Weights of a small image VAE: 2.42M parameters, batches of 64.
Rows from block 3 of the encoder, named by matrix and row number. Rows with one number belong to one channel. Each number is 128 + 32 x the weight over its row's rms, rounded and kept within 0 to 255. All counts start at 0. After the name is the row's rms in percent of the matrix's.
# convs0: first 3x3 conv (encoder.blocks.3.convs.0.weight, 64x64x3x3), inputs 0-10, a 3x3 kernel for each
# convs1: second 3x3 conv (encoder.blocks.3.convs.1.weight, 64x64x3x3, transposed), outputs 0-10, a 3x3 kernel for each
convs0.14 097 [114  97 145 122 106 150 149 144 144 106  77 150 110  57 105 122 150 173  79 102 128 101 151 148 109 164 157 126 137 152 135 126 171 151 141 195 176 147 147 139 104  97 136 122 139  97 117 147 137 133 133 141 135 113  69 112  72 132  95  89  97  83 105  90 134 125  92 167 123  74 124 117 126 137 121 157 138 129 161 127 107 107 136 112 145 142 117  65 148 122 125 128 120 150 156 140 176 201 172]
convs1.14 108 [154 110 109 123 146 133 164 141 140 147 105 156 170 161 179 157 176 199  91  98 105 111 106 110 136 118 160 125 133 122  75 110  89  85  86  83  95 120 161  92 115 155 177 136 151 187 156 163 145 123 122 149 131 132  80 138 185  38 107 212  86 131 229 162 115 135 165  80  96 137 115 137 105  86 152  97  66 138 110  78 162 124 138 112 126  94 104 113  94 119 117 121 155  76  70  79 102  83  99]
convs0.15 098 [ 88 193 198 105 140  92 131 138  92 142 150  77 186 179  76 128 142  33 149 149 119 191 157 136 185 186 134 118  94  85 137  98  73 111 122  81 107 103 110 159 133 130 145 112 128 135  98  76 137 143  78 139 157 122 115 147 148 104 113 185 132  96 174 117  87 125 154 102 125 142 137 122 100  77 110 116 107 151 140 134 182 137 142 145 150 113 121 176 179 138 125 133 180  82  89 114 106  85  90]
convs1.15 109 [126 107 155 125 127 203 130 124 228 109 122 107 131 113  85 111 127 102 114 116 185 137  96 161 146 117 156 120 119 154 107  90 141 125 132 152 102  68 114 110  82  61 125 102  88  96  68  65 101  76 125 151  62  89 117  80  79 134  94 100 132 130  76  85  88  90 106 129  82 118 132 105 133 108 120 129 154 141 123 178 157 103 154  91  84 187 112  90 157  88 181 184 148 167 127 137 148 144 149]
convs0.16 101 [102 127 107 125 134 109 116 146 109  96 102 113  93 156 115 110 181 155 114 139 124 114 111  93 157 120  90  74  86  93 114 135 127 163 206 180 176 217 202 117 135 143 115 126 121 122 126 122 142 157 131 142 127 150 195 136  87 154 126 116 134 117 123 119 131 144 127 153 147 130 128 117 156 130 127 160 167 206 143  93 157 109 118 156  91  88  95 113  87  92 162 149 172 124 129 171  73  96 153]
convs1.16 104 [101 123 148 115 114 140 132 143 126 131 103  80 142 119 102 185 195 179  85 144 167  92 143 191  72  85 123 129 157 168 109 117 159 123 111 125  79 124 131 130 164 123 174 212 208  12  52 103  81  76 153 138  92  95 140 115 137 145 108 124 167 140 114 153 101 121 162 118  87 162 150 115 127 134 126 140 135 141 106 139  97 135 175 119 133 165 112  81 124 110 132 117 157 134  92 111 135  88  60]
convs0.17 100 [100 136 170 117 134 134 107 167 114 143 119 135 174 145  94 190 175 129 135 146 146 129 108 149 160 159 152 160 122 107 136 128 164 151  95 111 122  90 159  89 114 146 126 154 199 153 129 108 123 130  86 161 141 101  97 101 136 107 116 118 100 127 141  90  93 112 140 162 141 114 126 112  88 100 110 171 143 130 126 102 133 139 148 135 107 108 140 107 179 205 130 142 111 141 171 116 135 163 115]
convs1.17 092 [150 154 131 101 145 106 118 161 111 146 142 140 152  97 103 230 213 177  84 151 115  74 151 136 101 126 132 151 163 134 117 137 138  74 106 108 174 132 149 156 172 133 143 175  75 152  76 165 128  71 137 142 108 103 138 107 111 150 136  80 122 117 137 146 140 207 148 109 175 138 142 161  97 132 114  93 112 124 119 112 117 132 133 131 137 147 141 130  94  88  96 105  94  96 132  86 120 161 151]
convs0.18 103 [175 167 175 142 139 175 174 196 168  98 106 112 104  91  95  69 121 100 176 129  81 212 147 103 205 152 103 115 122  87 138 125 108 142 132 118 107 130 161  87 118 130  49 103 102 129 149 145  83 120 103 102 139 129 142  98 126  94 104  72 140 126  38 103  97 157  80  61 153 114  78 132 111  96 142 176 162 161 127 152 150 142 147 113 105  78  72 110 112 101 167 161 176 128  98 173 146 122 156]
convs1.18 098 [118  71  42 147 124  79  91 112  85 120 139 150 148 151 186 146  93 151 131 111 113 159 127 135 146 123 130 144 149 158 134 135 110 130 170 142 122 135 162 118 133 149 112 122 139 104  87 185 147 144 231 130 134 212 143 141 143 125 114 121 113 101 105 141 150 141  85 124 139 130  81  92 141 170 127 149 205 185 152 200 119 139 129 182 125 108 165 134 109 195  98 140 123 107 156  98 102 198 154]
convs0.19 096 [137  94 175 114 115 141  78  89  70 135 151 128 126 164 142 182 209 173 196 108 158 176 111 157 141 154 184 187 134 161 146 119 134 124  88 103 146 127 144 125  80  93 148 137 109  87  78  72 146 119  90 146 161 148 160  83  84  98  89  77  76 112  85 122  99 123 147 161 171 150 138 179 175 139  68 124  95  92 131 154 146 144  87 118 119 105 160  60 110 127 141 108 122 141 123 148 134 137 153]
convs1.19 085 [174 130  96 181 149  94 156 131  50  79 103 152  76 127 108 144  99  80  98 110 115  84 130 115  89 114 126 153 106 116 137  91  95 106  93 110  95 110  77 135 151 120 104 133 110 116 106 116  52  69  92 117 154 175 152 156 154 170 188 159 182 163 138 126 157 139  71 139 185 113 168 228  97 114 176  64 127 190  97 106 160 139 107 138 107 100 155 100  71 192  73 139 108 100 121  62 153 130  75]
convs0.20 092 [136 122 117 143 148  94 117 140 118 137 122 149 125 134 127  56  89 121 120 176 110 109 151 111 123 150 107 130 167 143 130 171 131 144 195 163 142 171 178 105 122 141 112 116 118 104 113 140 126 140 119 141 129 140 100 127 138  77 105 144 151 100  68  99 146 127 146 203 118 124 143 113 134 143 144  90  88 107 111  52 101  58 121  64 126 156 121 160 154 138 156 134 148 159 188 146 137 180 162]
convs1.20 089 [147 137 142 111  88 103 131 149  93 143 145 130 131 125 113 136 156 183 140 119 117 129 155  86 139 153 119  61  38  85  94 101 111 113 131 162 122  94  96 124 107 145  89  70  84 130  96  72 151 112 117 154 154 113 136 121 169  74 105 173  85  57 149 157  95 148 136  73 117 164 150 116 130 162 143  76  27  68 153  88  87 133 117 151 143  99 108 141 130  60 155 127 103 121  84 108 115 111 130]
convs0.21 105 [169 117 108 124  94 127 147 109  84 109 122  86  96 112 110  93 112 104 152 119 100  99  91 111 118  92  70 211 108 126 114  51 117 143 113 145  83 129  93 119 196  93  88 133  64 124 143 110 104 111 135  87 103 113  96 171 182 112 166 176 128 151 187 181 140 140 150 119  98 142  93  94 101 149 150 140 156 140 132 149 145 179 108 132  91 102 157 129  98  97 132 120  94 109 116  91 105 102  76]
convs1.21 106 [140 171 105 117 171 100 100 124  98 133  87 139 123 117 169 160 149 165 166 136 148 147  91 104 128  86 116 117 106  99 111  99 117 114  98 116 129 112 150 156 115 178 149 145 133 142  77 150 131  88 148 155 117 172  85  81 126  78  79 123  93 125 122 151 132 123 153  89  51 131 105 103  98 108 120 135 168 114 132 155 139 106 135  88 128 124 136 125  94 137  96 140 116 109 117 121 129 190 155]
convs0.22 098 [142 115 134 167 102 127 198 134 122  88 101  91 117 124 103 109 120  74 121 126 125 180 109 128 186 107 108 159 148 156 140 139 161 141 118 170  99 123  78 129 171  95  95 159  95 101 111  96  89 130 113 115 151 126  89  89 126  79  89 152 127 124 141  88 174 148 129 169 125 117 147 111 115 126 126 130 145 165 115 119 139 182 130 172 190  85 209 200 103 240 169 142  92 155 166 110 140 129 131]
convs1.22 098 [ 78 181 107 122 211 121  91 189 155  78 158 198 106 149 153  93 178 156 103 151 131 137 163 187 131 140 196 161 121 110 161 142 152 156 114 145 151 145 109 182 182  96 148 155 142 146  94 134 123  92 126 169 128 130 112  81  63 149 107  65 141 116  28 166 185 173 134 167 148 153 146 171 141 128  64 150 110  49 140  92  56  72 153 105  80 167 108  89  93 100  70 129 115  63 119 102 142 147 115]
convs0.23 094 [101 185 178 138 157 130 114 120 142 171 151  94 151 152  79 134 118  93 108 121 106 101  56  47 103  92  59  90 149 144 146 153 162 104  81 117 156 104  91  91  81  98 169 162 123 139 149 120 187 208 133 111 131 105 115  95 150  85 126 156 109 111  74 107 113 126 105 158 139 110 129 108 134 158 120 105 167  96  89 120 132 151 142 149 135  70 112 125  88 201 110  92 112 114  99 126 154 121 164]
convs1.23 090 [101 108 151 151 130 151 120 101 161 135 100  94 129 100 112 104  55  86 115  86 131 100  78 101 125 103 196 122 116 145 111 110 137 143 188 214 107  98  83 103  72  81 118  77  71 137 115 155  83  25 113  96  98 159 145 145  96 144 120  63 128 130 120 134 140 129 108  91 101  92 110 136 129 166 167 147 170 121 135 147 101 131 123 168  65 109 187 111  95 156 147 115 139 159 127 125 114 114 132]
convs0.24 098 [127  82  83 147 105  84 172 121 147 154 200 183 183 119 111 221 200  99 130 121  96 110 111 132 173 110 139  95  79 100 118 112 101 132 118 177 124 129 120 149 126  95 153 139 132 138 224 128 142 206 148 114 140 105 114 130 157 121 147 236  95 161 157 154 182 113 122 122 113 127  82 109 101  89 101 136  92  96 121 148 114 100 124 131  88 130 104 127 110 106 149 153 129 178 173 117 116 120 103]
convs1.24 097 [126 125 121 182 136 150 129  66 148 120 101  59 134 124 146 106  81  95 112 117 146 149 150 139 149 168 169 104 138 148 111 155 156 160 196 175 120 127 161 117  85 111 123 144 129 136 113 151  85 103 127 101 132 152 121 113  83 125  97  81 116 119  94 143 158 147 116 139 129 101 151 149 139 119  90 142 146  74 158 182 132 136 168 124  64  98 152  38  72 145 115  97 140 125 112 126 136 126 140]
convs0.25 100 [164 112 118 125 135 106 159 144  99 102 102 113 169 104 138 134  67 105 128 155 115 129 158 123 159 150 117 123 124 144 118 174 190 165 184 198 162 146 139 158 133  69 119  84  82 177 134 121 152 128 139 147 123 118 128 136 133 131  87  95 166 157 159 170 175  63 100 159  92 159 228 173 131  86 131 116  50  86 107  80  88 110  80 128 120 149 206 178 148 150 134 149 145 127 168 180 146 151 195]
convs1.25 080 [132  97 103 129 107  90  89 142  90 141 127 101 111 124 123 172 182 161 147 150 160  78 118 131  79 105 157 171 157 137 116 163 137  74 100 117 142 160 128 155 143 132 114 118 119 160 144 171 113 137  93 120 134 104 172 115  97 203 161 127 178 101  79 147 107 165 159 130 255 152  98 146 191 145 130 151 146 152 141 135 131 114 133 104  92 126 163 137 132 109 116 134  91 111 124  82  79  76  60]
convs0.26 102 [ 80  98  60 110 152  87  65 102 108 115 125  85 122 145  94 133 135 116 132 132 117 154 149 149 134 101 137 158 115  82 143 175 116 115 123 113 120  58 120 113  89  96 142 131  99 124 111  96 131 103  79 132  89  72  72 120 179  75 118 183 100 101 201 104 107 111 114 123 102 103 120  88 111 140 164 117 110 132 160 138 132 147 133 167 156 180 209 163 115 171 165 122  90 148 146 128 170 154 128]
convs1.26 105 [ 99 134 193  83  98 234  64 131 190 150 112 112 166 142 106 130 190 137  99 157 143  83 127 120 107 155 118 146 132 144 130 120 148 166 109 131 157 155 140 195 168 107 181 138 120 177 141 139 128  77 120 152 127 168 110 123  96 129 148 140 111  83  67 149 167 156 131 158 133 124 149 138 129 125 107 138 134 100 138 129  99 113 113  84  80 158 151  72 179  90 161 111  54 133  62 122 133 102 146]
convs0.27 102 [115 113 125 126 135 183 154 128 141 107 120  96 133  96  58 150 140  79 109 110  80  97 114  69 102  81  58 153  98 151 125 136 199 124 176 188 123 119 102 143 139  93  97  64  82 134 145 117 144 144 106 137 123  98  96 111 135 112  98 109  99 115 167 128  81 106 101  53 128  81  80 170 102 117  81 102  99  63 122  87  87 147 124 137 177 197 235 144 183 137 130 138 128 117 128 137 152 172 163]
convs1.27 106 [128 170 128  95 123  86 105 133 134 141 117 142 123  89 138 113 125 149 117  85 122 119  75 132 157 116 193 110 135 158 116 153 139 142 155 147 102  95 118 147 163 135 122 147 125  95  76  90 114 119 146 142 167 180 112 122 126 157 147 143 187 171 167 118 154 111  98 178 148  99 171 160 145 184 129 163 161  92 111 121  68 106 117 141 128 149 133 147 131 127 136 132 108 177 164 118 165 224 171]
convs0.28 098 [ 75 133  97 114 172 191  74 127 162 111 123 133 119 116 106 143 141  76  83 129 117  96 138 169 100 146 131 113 130  86  89 126  89  99 134 160 161 102 145 177 137 133 170 133  72 140  99 121 140  81  83 140 124 117 144  74 139 109  93 124  81  87  70 154 150 212 134  79  87 157 124 114 128 156 115 103  96  71  95  64  56 101 163 109 114 141 135 131 157 146  92 105  90 107 131  86 121 134 114]
convs1.28 090 [ 91  84  78 145  92  72 130 104  81 179 124 121 178 141  90 122 157 110  71  99 123 108 125 164 122 178 186  90 144  97 108 138 105 117 145 145 101 115 121 100 148 159 152 157 160  85 115 122 131 177 164 106 134 127 106 133 171  57 139 204 100 119 164  93 120 129  97 144 127  65 142  84 154 124 121 181  84  95 116  67  91 170 169 133 169 130  72 144  78 104 157 130 130 168 146 148 189 165 166]
convs0.29 101 [159 177 157 163 172 127 125 175 171 102  88  92 146 143 116 131 134 120 206 152 171 152 146  95 135 165 180 160 146 129 132  93  73 109 156 113 143 142 118 152 162 177 115 108 123 119 129 123 132 115 110 153 149 102 120 162 124 106 163 123 100  99 149 130  87  98 127 141 132 124 163 157 137 158 127 134 121 143 155  99 112 157 157 161 124  70  13 119 179 195 114 128 120 117 143 123 154 192 148]
convs1.29 100 [151  87 102 142  94  71 133 106 136 136 120 134 172 179 154 174 179 174  94  93  56 116  80  94 122 126  86 140 145 184 127  82  84 118 108  91 106 173 161 100 105 112 143 166 157 145 134 120 170 140 146  97  72 147 111 108 152 105  62 155 116  83 130 107 101 101 106 137 145 106 160 182 141 117 144 158 127 142  85 123 112 132 108 158 162 175 112  91 134 144 119 154  77 135 119  95 132 111  93]
convs0.30 103 [111  85 170 116  54 116  62  63 120 142 142  87 134 180 109 118 152 125 118 142 112 151 149  92  95 141  92 129 107 178 170  93 123 180 141 118 112 129  81 122 147 108 114 112 102 107 119  56 136 157  89 135 138  86 104 142  91  88 132  92  89 114 105  92  83  29  96 128  51 105 118  35 134 119  85 115 118 145 132 133 147 101 135 147 134 101 120 110 132 168 155 124 117 164 127 114 173 155 146]
convs1.30 106 [130 141 110 127 133  95 110 151  90  99  93 174 124  79 164 121  66  85 130 108 165  94  74 187 135  62 182 108 141 149 103 137  94 146 183 167 108 117 120 110 128 143 124  95  98 135 128 154 149 138 192 219 135 154 119  96 104 142 186  59 110 217  71 177 113 127 157  50 150 166  77 148 137 119  59 102 159 133 115 169 114 110 110 110 117  74 138 147 122 173 128 218 171 116 194 164  75  99 125]
convs0.31 098 [180  91 163 191  98 149 176 118 111 138 149 107 151 169  99 128 156 148 151 144 193 119  86 143 157 126 132 106  62 139 132 116 158 131 104  90 160 168 163 106 150 132 112 130 134 117 146 132 144 179 195 120  89 136 126 105  63 139 115  96 108 146  84 197 160 157 176 157 144 188 127 146 130 123 143 157 117 113 112  97  89 101 120 151  97  89 135 181 129 122 105 131 111 108 130 133 131 113 140]
convs1.31 101 [108 150 174  99 138 133 103 150 167 147 116 144 150 120 152 121  97 144 136 129  42 125 138  55 125 123  98 140 146 131 126 128 109 137 194 114  56 112 165 101 168 119 101 152 182 141 157 153 153 137 109 170 159 115 180  97 122 226  87  83 196 145 127 122 121  98 103 115 112 110 142 114 122 137 119 144 151  95 140 122  94 183 181 144 107 151 199 148 159 105 102 163 194 123 127 102 167 155 154]
convs0.32 103 [137 154 153 112 156 145  25 106 121 166 134 150 182 187 143 113 130  48 169 170 180 132 117 145 104  97 123 147 148 178  97 121 199  59  73 102 162 123 109 177 127  64 217 185 137 138 113 100 157 170 146 126 111 106 134 125 115 137 111 144 134 124 220 150 118  85 173 123  95 153 107 137 102 114 136 106 132 160 172 157 138 104 118 130  97 107 113 128 145 118 130 107 126 156 112 106 165 155 140]
convs1.32 095 [113 132 139 130 140 138 132 127 121 147  81 129 137  71 114 124  94  99 112  95 158 119  86 132 160 129 136 129 132 152 157 124 141 180 139 159 131 114 101 116 118  91  97 114  78 129 129 136 115 115  75 172 182 103 143 136  97 104 140 123 125 129 105  86 125  87 130 143  89 154 177 118 118  99 115 111 101 157 120 122 168 130 159  99 145 160  94 116 148 110 109 102 107 113 113 130 179 155 122]
convs0.33 101 [110  97 122 115  93 107 110 117  95  92  83  88 160 115 155 195 169 138 140 169 132 153 115 142 137 118 151 163 136 138 116 108 132 117 127 159  98  86  97 157 171 143 162 176 152 121 102 113 106 168 144 114 168 122 118 112  87 124  79  89 118  76  78 149 156 105 167 123 111 134 113 105 130 144 151 190 145 149 115 114 113 127 124 110 123  44 115  91  77 125 118 109 130 117 146 159 133 142 125]
convs1.33 114 [125 150 143 120 104 117 117 164 166 122 129 123 124 127  95 116 108 100 120 140 123 119 132 129 107  74  52 126 115 134 115  90 141 171 172 144  96 145 176 102 138 173 141 179 218  63  92 128 110 131 173 138 142 142 204 146 106 196  90 142 108  93 154 135 141 156 132 135 111 130 121 117  82 143 119 161 163 105 149 126 142  45  75 158 107 179 226 200 198 187 137 107 141 187 105  94 163 107 111]
convs0.34 098 [123 137 101 131 114  88 119 127 125 184 146 151 152 127  93 140 144 138  43 136 162  99 187 214  96 124 123  91 125 150  98 131 142 101  94 110 178 120  98 129  93  70 140 125  87 104  81  92 120 133 150 109 126 156 206 147 133 155 117 103 100  89 104  93  71  92 139 175 145 143 173 146 126 104 103 122 140  96 122 129 143 102 186 201 105 114 155 133 155 190 183 185 125 140 150 109 142 131 147]
convs1.34 091 [161 173 115 171 141 127 155 160 110 151  92  96 111  87  72 100 111  92 156 182 167 121 187 168 152 194 155 135 114  79 134 102  86 117  97 133 149 121 132 128 143 134 110 142 124 175 115 156 122  96 116 138 153 171 114 101 135 103 136 151 118 104 102 128  98 125 102 105 116 128 159  93 130 100 113 124  58 120 138 112 174 109 139  70 127 138 108  84 118 106  77  90  68 111  95  69 102  72  92]
convs0.35 101 [ 80 121  82 128 125 120 156 172 151 148 139 129 174 131  97 200 148 127 119 140  68 162 158 110 142 148 104  91 121  72  93  94  79 111 133 120 148 169 174 136 121 130 134 116 145 126 118 124 112 125 106 142 162 121 147  98 135 130 119 119 134 116 114 101 129  89 112 121 131 129 126 137 131 116 153  93 112 123 123 123 141 107 154 107 104 122  83  98 156  99 110 135 126 103  94 113 124 131 146]
convs1.35 097 [132  79  79 149 143 146 131 118 129 179 151 126 111  99 112 139 116 127 166 127 146  89  47  55 143  70  59  99  81 124 158 133 163 118 109 130  86 109 131 110 135 173  97 149 189 139 104 125  85  62  54 103 108  80 143  97 111  99  90 122 105 138 152  94  93 135 103 129 144 110 112 131 109 157 146 129 156 125  81 112 100 107  87 117 171 182 155 140 151 139 199 204 179 158 165 135 139 161 164]
convs0.36 097 [119 156 129  96 149 107 139 165 154 126 203 141 140 196 154 160 167 142 118 107 114 165 120 116 159  90  82  85 103 101  80 107  91  62  91  88 123 155 141 128 122 120  80 123 145 141 139 132 165 166 146 127 140 117 128 124 127  83 116 231 105 183 230 132 101 100 168 134 106  81 101  80 161 102 183 121 154 143 137 159  98 151 149 137 149 132 104 205 128 114 127 138 120 149 143 139 147 134 129]
convs1.36 107 [116 107 144 143 122 181 151 112 208  77  72 113 102  69 122  88  48 126 173 150 117 177 111 107 161 130 153 145 126 149 119 118 116 139 164 162 122  84 106 112  84 110 129 129 139 194 106  74 174 148 135 147 102 112 116 128  98 150 178  96 156 164 103 219 146 117 181 118 119 162 118 121 124  80 145 120 164 177 157 157 163  86 144 121  73 107 142 102 108 117 120 170 176 145 154 183 111 140 209]
convs0.37 097 [127 138 105 127 148 135  82 114 104 166 167 145 105 130 145 100 122 146 159 154  98 164 196 113 104 112  86 138 135 102 126 137 181  76  95 110  99 109 125 126 126 141 112 102 128 110 165 171  83 135 130 131 168 156  99 119  97 133  81  90 158  72  80 135 121 134 149 149 174  73  89  88  82 124  82 104 112  98 142 149 121 123 123  86 134 154 180 115 161 155 165 165 130 141 158 179 122 134 124]
convs1.37 102 [121 124  83 141 131  43  98 103  16 152 139 145 105  42  87 141 164 168 186 172 164 134  80 104 158 138 146 141 113 137 133 107  93 153 137 188 129 117 113 161 162 151 129 144 105 139  81  87  99  99  77 187 180 151 134 126 150  59 101 155  97  76 158 154 144 138 128  98 118 173 145 137 138 151 133  90  81 131  84  57  66 145 137  99 101 100  93 156  96  82  92  88 136 120  97  86 132 127 106]
convs0.38 098 [161 150 112 163 114 103 195 140  89 136 128 103 172 200 127 161 210 138 115 116 124  81  90 112  62 118 133 166 196 173 129 135 126  96 118 106  90  94 106 113 119  97 114 109 113 112 133 120 149 210 160 112 172 111  90  79 130 113 104 174 107 104 173 136 129 149 125 121 113 108 144 129 114 115 127 107 187 147 119 194 125  94 123  87 102 124 114 100 117 108 175 151 144 130  95  77 117  93  79]
convs1.38 102 [ 87  99  93 122 142 156  95 130 139 131  86 104 133  90  78 165 142 125  81 121 118 110 115 129 139 142 140 110 181 197 106 167 170 108 185 156 180  98  97 168  77  67 208 107 124  60  54 127  85  63 144  77 118 132 122 128 127 144 137 119 140 151 132 172 132  81 172 147  92 180 161 108 105 113 136 109 127 121  95 136 115 104 163 185  78 154 197  93 129 206 153 159 175 173 161 152 188 192 139]
convs0.39 101 [150 190 171 161 126 167 129 177 199  98 106 131 124 165  85  86 132  87 152 158  80 141 115  83 145 132 118 151 144 107 144 122 118 160 136 140 129 130 102 124  89 122 151 125  84  97 116 118 132 164 106  93 105  90 147  91 115 125 124  99 178 133  82 129  59 132 102  40 128 149  84 118  99 158 101 154 197 113 124 106  99  96 144  85 151 154 120 145 204 188 144 114 125 104  81  91 109 122 106]
convs1.39 106 [110 123 125  80 126  90  52  89 104  91 106 137 118 116 135 106 118 116 131  99 113 189 124 199 163 125 176 124 118 128 115 110 109 131 132 123  88 145 110  99 165 172 130 163 189 135 154 161 157  97 143 168 161 118 197 166  92 157 167  77 156 163  56 126 170 117 129 222 178 101 174 157 120 130 100 149 100 119 157 184 174 102  58 116 114  79 116 112  72 178 148 145 185 161 102 116 162 137 117]
convs0.40 100 [144 112  88 141 138  83 146 141 129 130 136  98 101 108  84 117  79  92 131  84  76 141  88  68 147  77  77 121 116 142 115 181 160 112 169 139 125 161  67 130 139  86 131  86  52 107 147  99 118 137  68  98 130 121 133 174 190 107 111 174 115 159 158 134  93  91 116 104 130 125 111 113 124 122 119 139 114 134  89 126 114 181 114 185 165 151 177 169 126 115 119 114 112 132 134 123 125 122 122]
convs1.40 096 [174 211 183 164 160 175 161 168 198 166  73  61 153  91  69 166  63  73 140 111 102 146  96  53 158  87  42 203 152 162 152 129 162 173 126 166 152 129  89 156 150 123 140 107 118 170 130 147 135 125 155 133 118 178  87 103 116 107 150 169  81 108 155 139 187 136 137 179 121 120 154  84 159 132 130 173 186 180 185 161 162 155 108  87 126 112  86 128 107  63 122 130  96 160 162 112 106  96 106]
convs0.41 104 [169 153  48 137 163 107 130  89  95 156 134 150 176  84 130 156  59  74 134 102  95  96 128 107 141  91 112 127 136 149 115 144 144  75 111 137 173 199 227 161 156 145 165 134 113 155 143 122 167 147 123 122 155 135 110  71 117 122  80  82 166 129  97 178 199 173  77 108 109 155 157 128 118  86 106 153 109 109 139 125 117  79  67  69 130 140 100 127 121 110 131 168 117 121 154 122 103 149 131]
convs1.41 105 [141 115 117 110 110 132 113 103 155 155 163 198 163  92 135 128  94 141 176 171 117 188 133 119 193 135  92  90 118 113  72  61  83 116  91 118  74  73  91 103 144 156 100 112 157 130 117 122 116 133  83 105 122  96 203 153 140 155 163 163 105 167 214 111  83 104 148  63 161 152  77 126  84 192 127  65 107  78  48  94 144 143 164 198 166  99 180 176 131 190 161 151 152 108 148  92 140 186 184]
convs0.42 104 [172 202 157 136 164 118 124 140  69  95  95 164  74 102 140  77  87 165 150 120 182 140  79 131 131 114 120 108 119 162 101 123 172  85 135 145  86 113 103 141 152 119 109 152 100 108 133 148  89 108 104 100 127 119  99  91  16 142 182  53 127  81   6 137 107 140 159 131 184 140 145 187  87 172 121 150 181 149  92 100 121 120 125 130 110  94 111  78 147 139 108 131 163 102 115 158 112  99 144]
convs1.42 109 [152 111 115 133  83  83  90  51  61  83 130 136 123 156 167  96 136 113  83  50 109 171 160 192 148 151 148  98 107 147 115 160 119 121 153  85 134 145 175 123 131 150 164 184 211 116 124 165 118 124 144 117 113 140 153 150 170 200 117 163 168 113 201 152 139 115  81 137 170 109 141 181  68 119 127 145 105 146 131 141 211 165  84 170 116  80 165 139 139 196  77 112 146 153 142 119 114 109 114]
convs0.43 108 [113  86 149 115 121 105 111 105 129 168 144  83 152 122  75 138 119 105  72  84 117 122 133  82 115 114 115 176 120 161 214 136  97 208 101  92  89 115  98 112 134 144  89 146 167 155 115  69 151 115 115 122  98  64 131 144 163  96 131 164 129 178 187 113 172 121 120 180  95 106 137 101 101 108 152 130 121 215 119 119 130  77  79 167 135 115  98 132 120 175 149 136 120 139  95  78 130 114 109]
convs1.43 103 [ 81  99 164 109 146 201 117 160 194 199 129 108 197 126 123 129  92 118 110 128 161 150 150 170 152 199 161 101  93  68  62 101 140  82 128 158 138  98 137 130  89 112 159 100  72 138 133 107 133 114  90 106  97 120  72 143  93  88 131 107  98 116  87 135 107 124 149 123 119 132 141 105 174 151  87 132 153 143 118 129 163 107 159 115 144 133 142 109 178 131 163 137 160 112 126 152 107 127 130]
convs0.44 096 [167 138 173 129 148 131  77 103  81 110  96 108 158 169  91 125 124  97 125 143 109 115 141  99  76 107 130 133 128 158  86 118 131 134 181 165 106 153 109 146 125 136 129  94 138 109  74  97 139 132 118 136 127  99  54  92 135 123 122 122 170  93 133 176 171  93 128 142 108  73  97 155 149 141 114 142 110 131 162 105 172  80 101 146 142 163 156  87 148 103 124 153 163 139 164 151 139 133 124]
convs1.44 107 [128 131 149 128 150 127 148 187  86 150 126 148 126  80  97 149 110 106 164 141 158 167 140 139 169 183 168 123 121 127  90 123 129 134 195 152 125 130 130 129 140 140 100  65  90 169 128 114 164 122  91 104 104 119 139 129 124  92 118 166  94  86 162 175 127 121 141  98 130 132  96 130 142 172 165 144 102 109 168 134 123 108 131 100 124 163 142 114 113  50 122  66  98  64 107 122 100 161 143]
convs0.45 101 [113  90 115 124  79 131 135  71 134  79 142  78 132 139  86 100  86  56 144 126 135 110 151 208 116 165 211 128 126 102 176 142 145 138 103 134 142 116 129 127 117 122 173 164 104  97 135  92 129 136  99 114 112  72 110 154 190 111 141  94 120 132  64  93  98 101  93 150 108  72  91  72  97 114 143  96 152 177 105 133 176 101 123 125 123 129 160 165 136 171 163 148 128 117 122  93 130 105  84]
convs1.45 114 [123 151 130 103 112  57 127 130 116 115  97 177 132 113 155 119 122 185  53 101 130 122 162 157 132 148 196 134  96  84  86  62  60 138  96 132 157 114 119 161 157 144 161 124 138 154 158 155 153 167 145 111 153 125 159 146 138 180 141 112 145 127 126 147  94 161 159  95 124 194 160 211  89  82  86 106 114 124 147 162 160 169 123 107 129 120 136 125  79 145 145 157  98 162 133  81 127  68 106]
convs0.46 105 [138  56  57  88  85  76 160 108 117  93 127 113  78 106 158 143 104 145 139 113  97 114 102 123 157 111 119 127  64 109 107 124 109 126 137 122 127 117 112 139  98  96 145 131 115 155 140 129 101  85 135 133 138 137 102 159 166  91 154 152 113 165 183 147 136 137 107 123 146 155 152 104 136 122  92 124  72  95 125 145  84 149 103  96 113 147 113 162  99 109 115  96 122 100  99 103  99  91 132]
convs1.46 113 [117 130 160 131 147 207 125 171 158 133  90 154 105 107 175 191 166 204 116 105 137 148 119  90 176 186 165 173 155 139 161 117 147 134  77 107 125  80 136 188 125 162 153 106 148 127 123  99 134 197 140 106  93  82 153 139 137 152 154 145 109 121 136 124 143 105 108 123 102 139 168 110 129 111 174 117 142 144 156 113 127 180 154 134 167 106 139 156 116  69  76  76 104  66 155 159  85 152 138]
convs0.47 097 [110 141  86 113 143  64 130 133  81 146 139 182 172 205 185 147 184 178 121 166 159 177 171 121 123 121 104  96 118  96 164 138 143 155  96 123 133 143  86 101 140  83  67 140 156  91 114 209  96 111 166 113 101  93 156 142 158 125 146 109 115  97 112 122 152  89 182 177 129 161 142 118 107 106 164 134 110 129 130  99  84 133 131 165 223 140 139 229 138 121  78 102 108  84 108 146 120 121 143]
convs1.47 097 [122 133 159 130 121 139 170 200 124 112  68  80 112  91  61  77  94  36 120 148 157 127 136 211 115 181 218 159 183 163 111 157 169 114 173 188  99 119 151 117 124 132 163 142 171  89 135 125  58 132 154  81 139 136 140 114 119 132 123 125 155 125 111 152 139 187 119 127 159 140 130 171 164 175 144 181 180 115 126 138  90 126 123 101 127 130  96 159 117  57 107 157 103  64 124 131  53 110 130]
convs0.48 097 [136 111 130  89  53 109 107  91 173 145 133 121 142 167 134 140 109 133 126 142 105 100  92 117 152 132 122 162  74 142 147  94 153 189 149 217 115 158  82 146 145  68  70 115  18  85  51  53  73 105 110  90 131 159 137 158 123 118 202 132 130 176  98 139 144  71 141 116  54 116 135  50 175 165  93 135 152 141 164 168 156 176 145 171 191 105 142 166 101 149 124 114 127 157 109 148 137 125 157]
convs1.48 088 [135 162 105  99 126  59  77 144  96 147 124 171 139 104 158 128 154 170  91 115 122 148 106 178 127 119 163 154 146  56 130 139  54 135 116  31 133 142 135 122 116 131 169 175 218 171 237 180 184 195 179 159 167 169 164 102  76 147  95  43 143 122  71 178 118 140 174 134 125 166 127 164 134 121  99 169 136 126 175 123 104 107 122 103 128 114 113 120  95 128 132 173 150 156 142 127 157  98  72]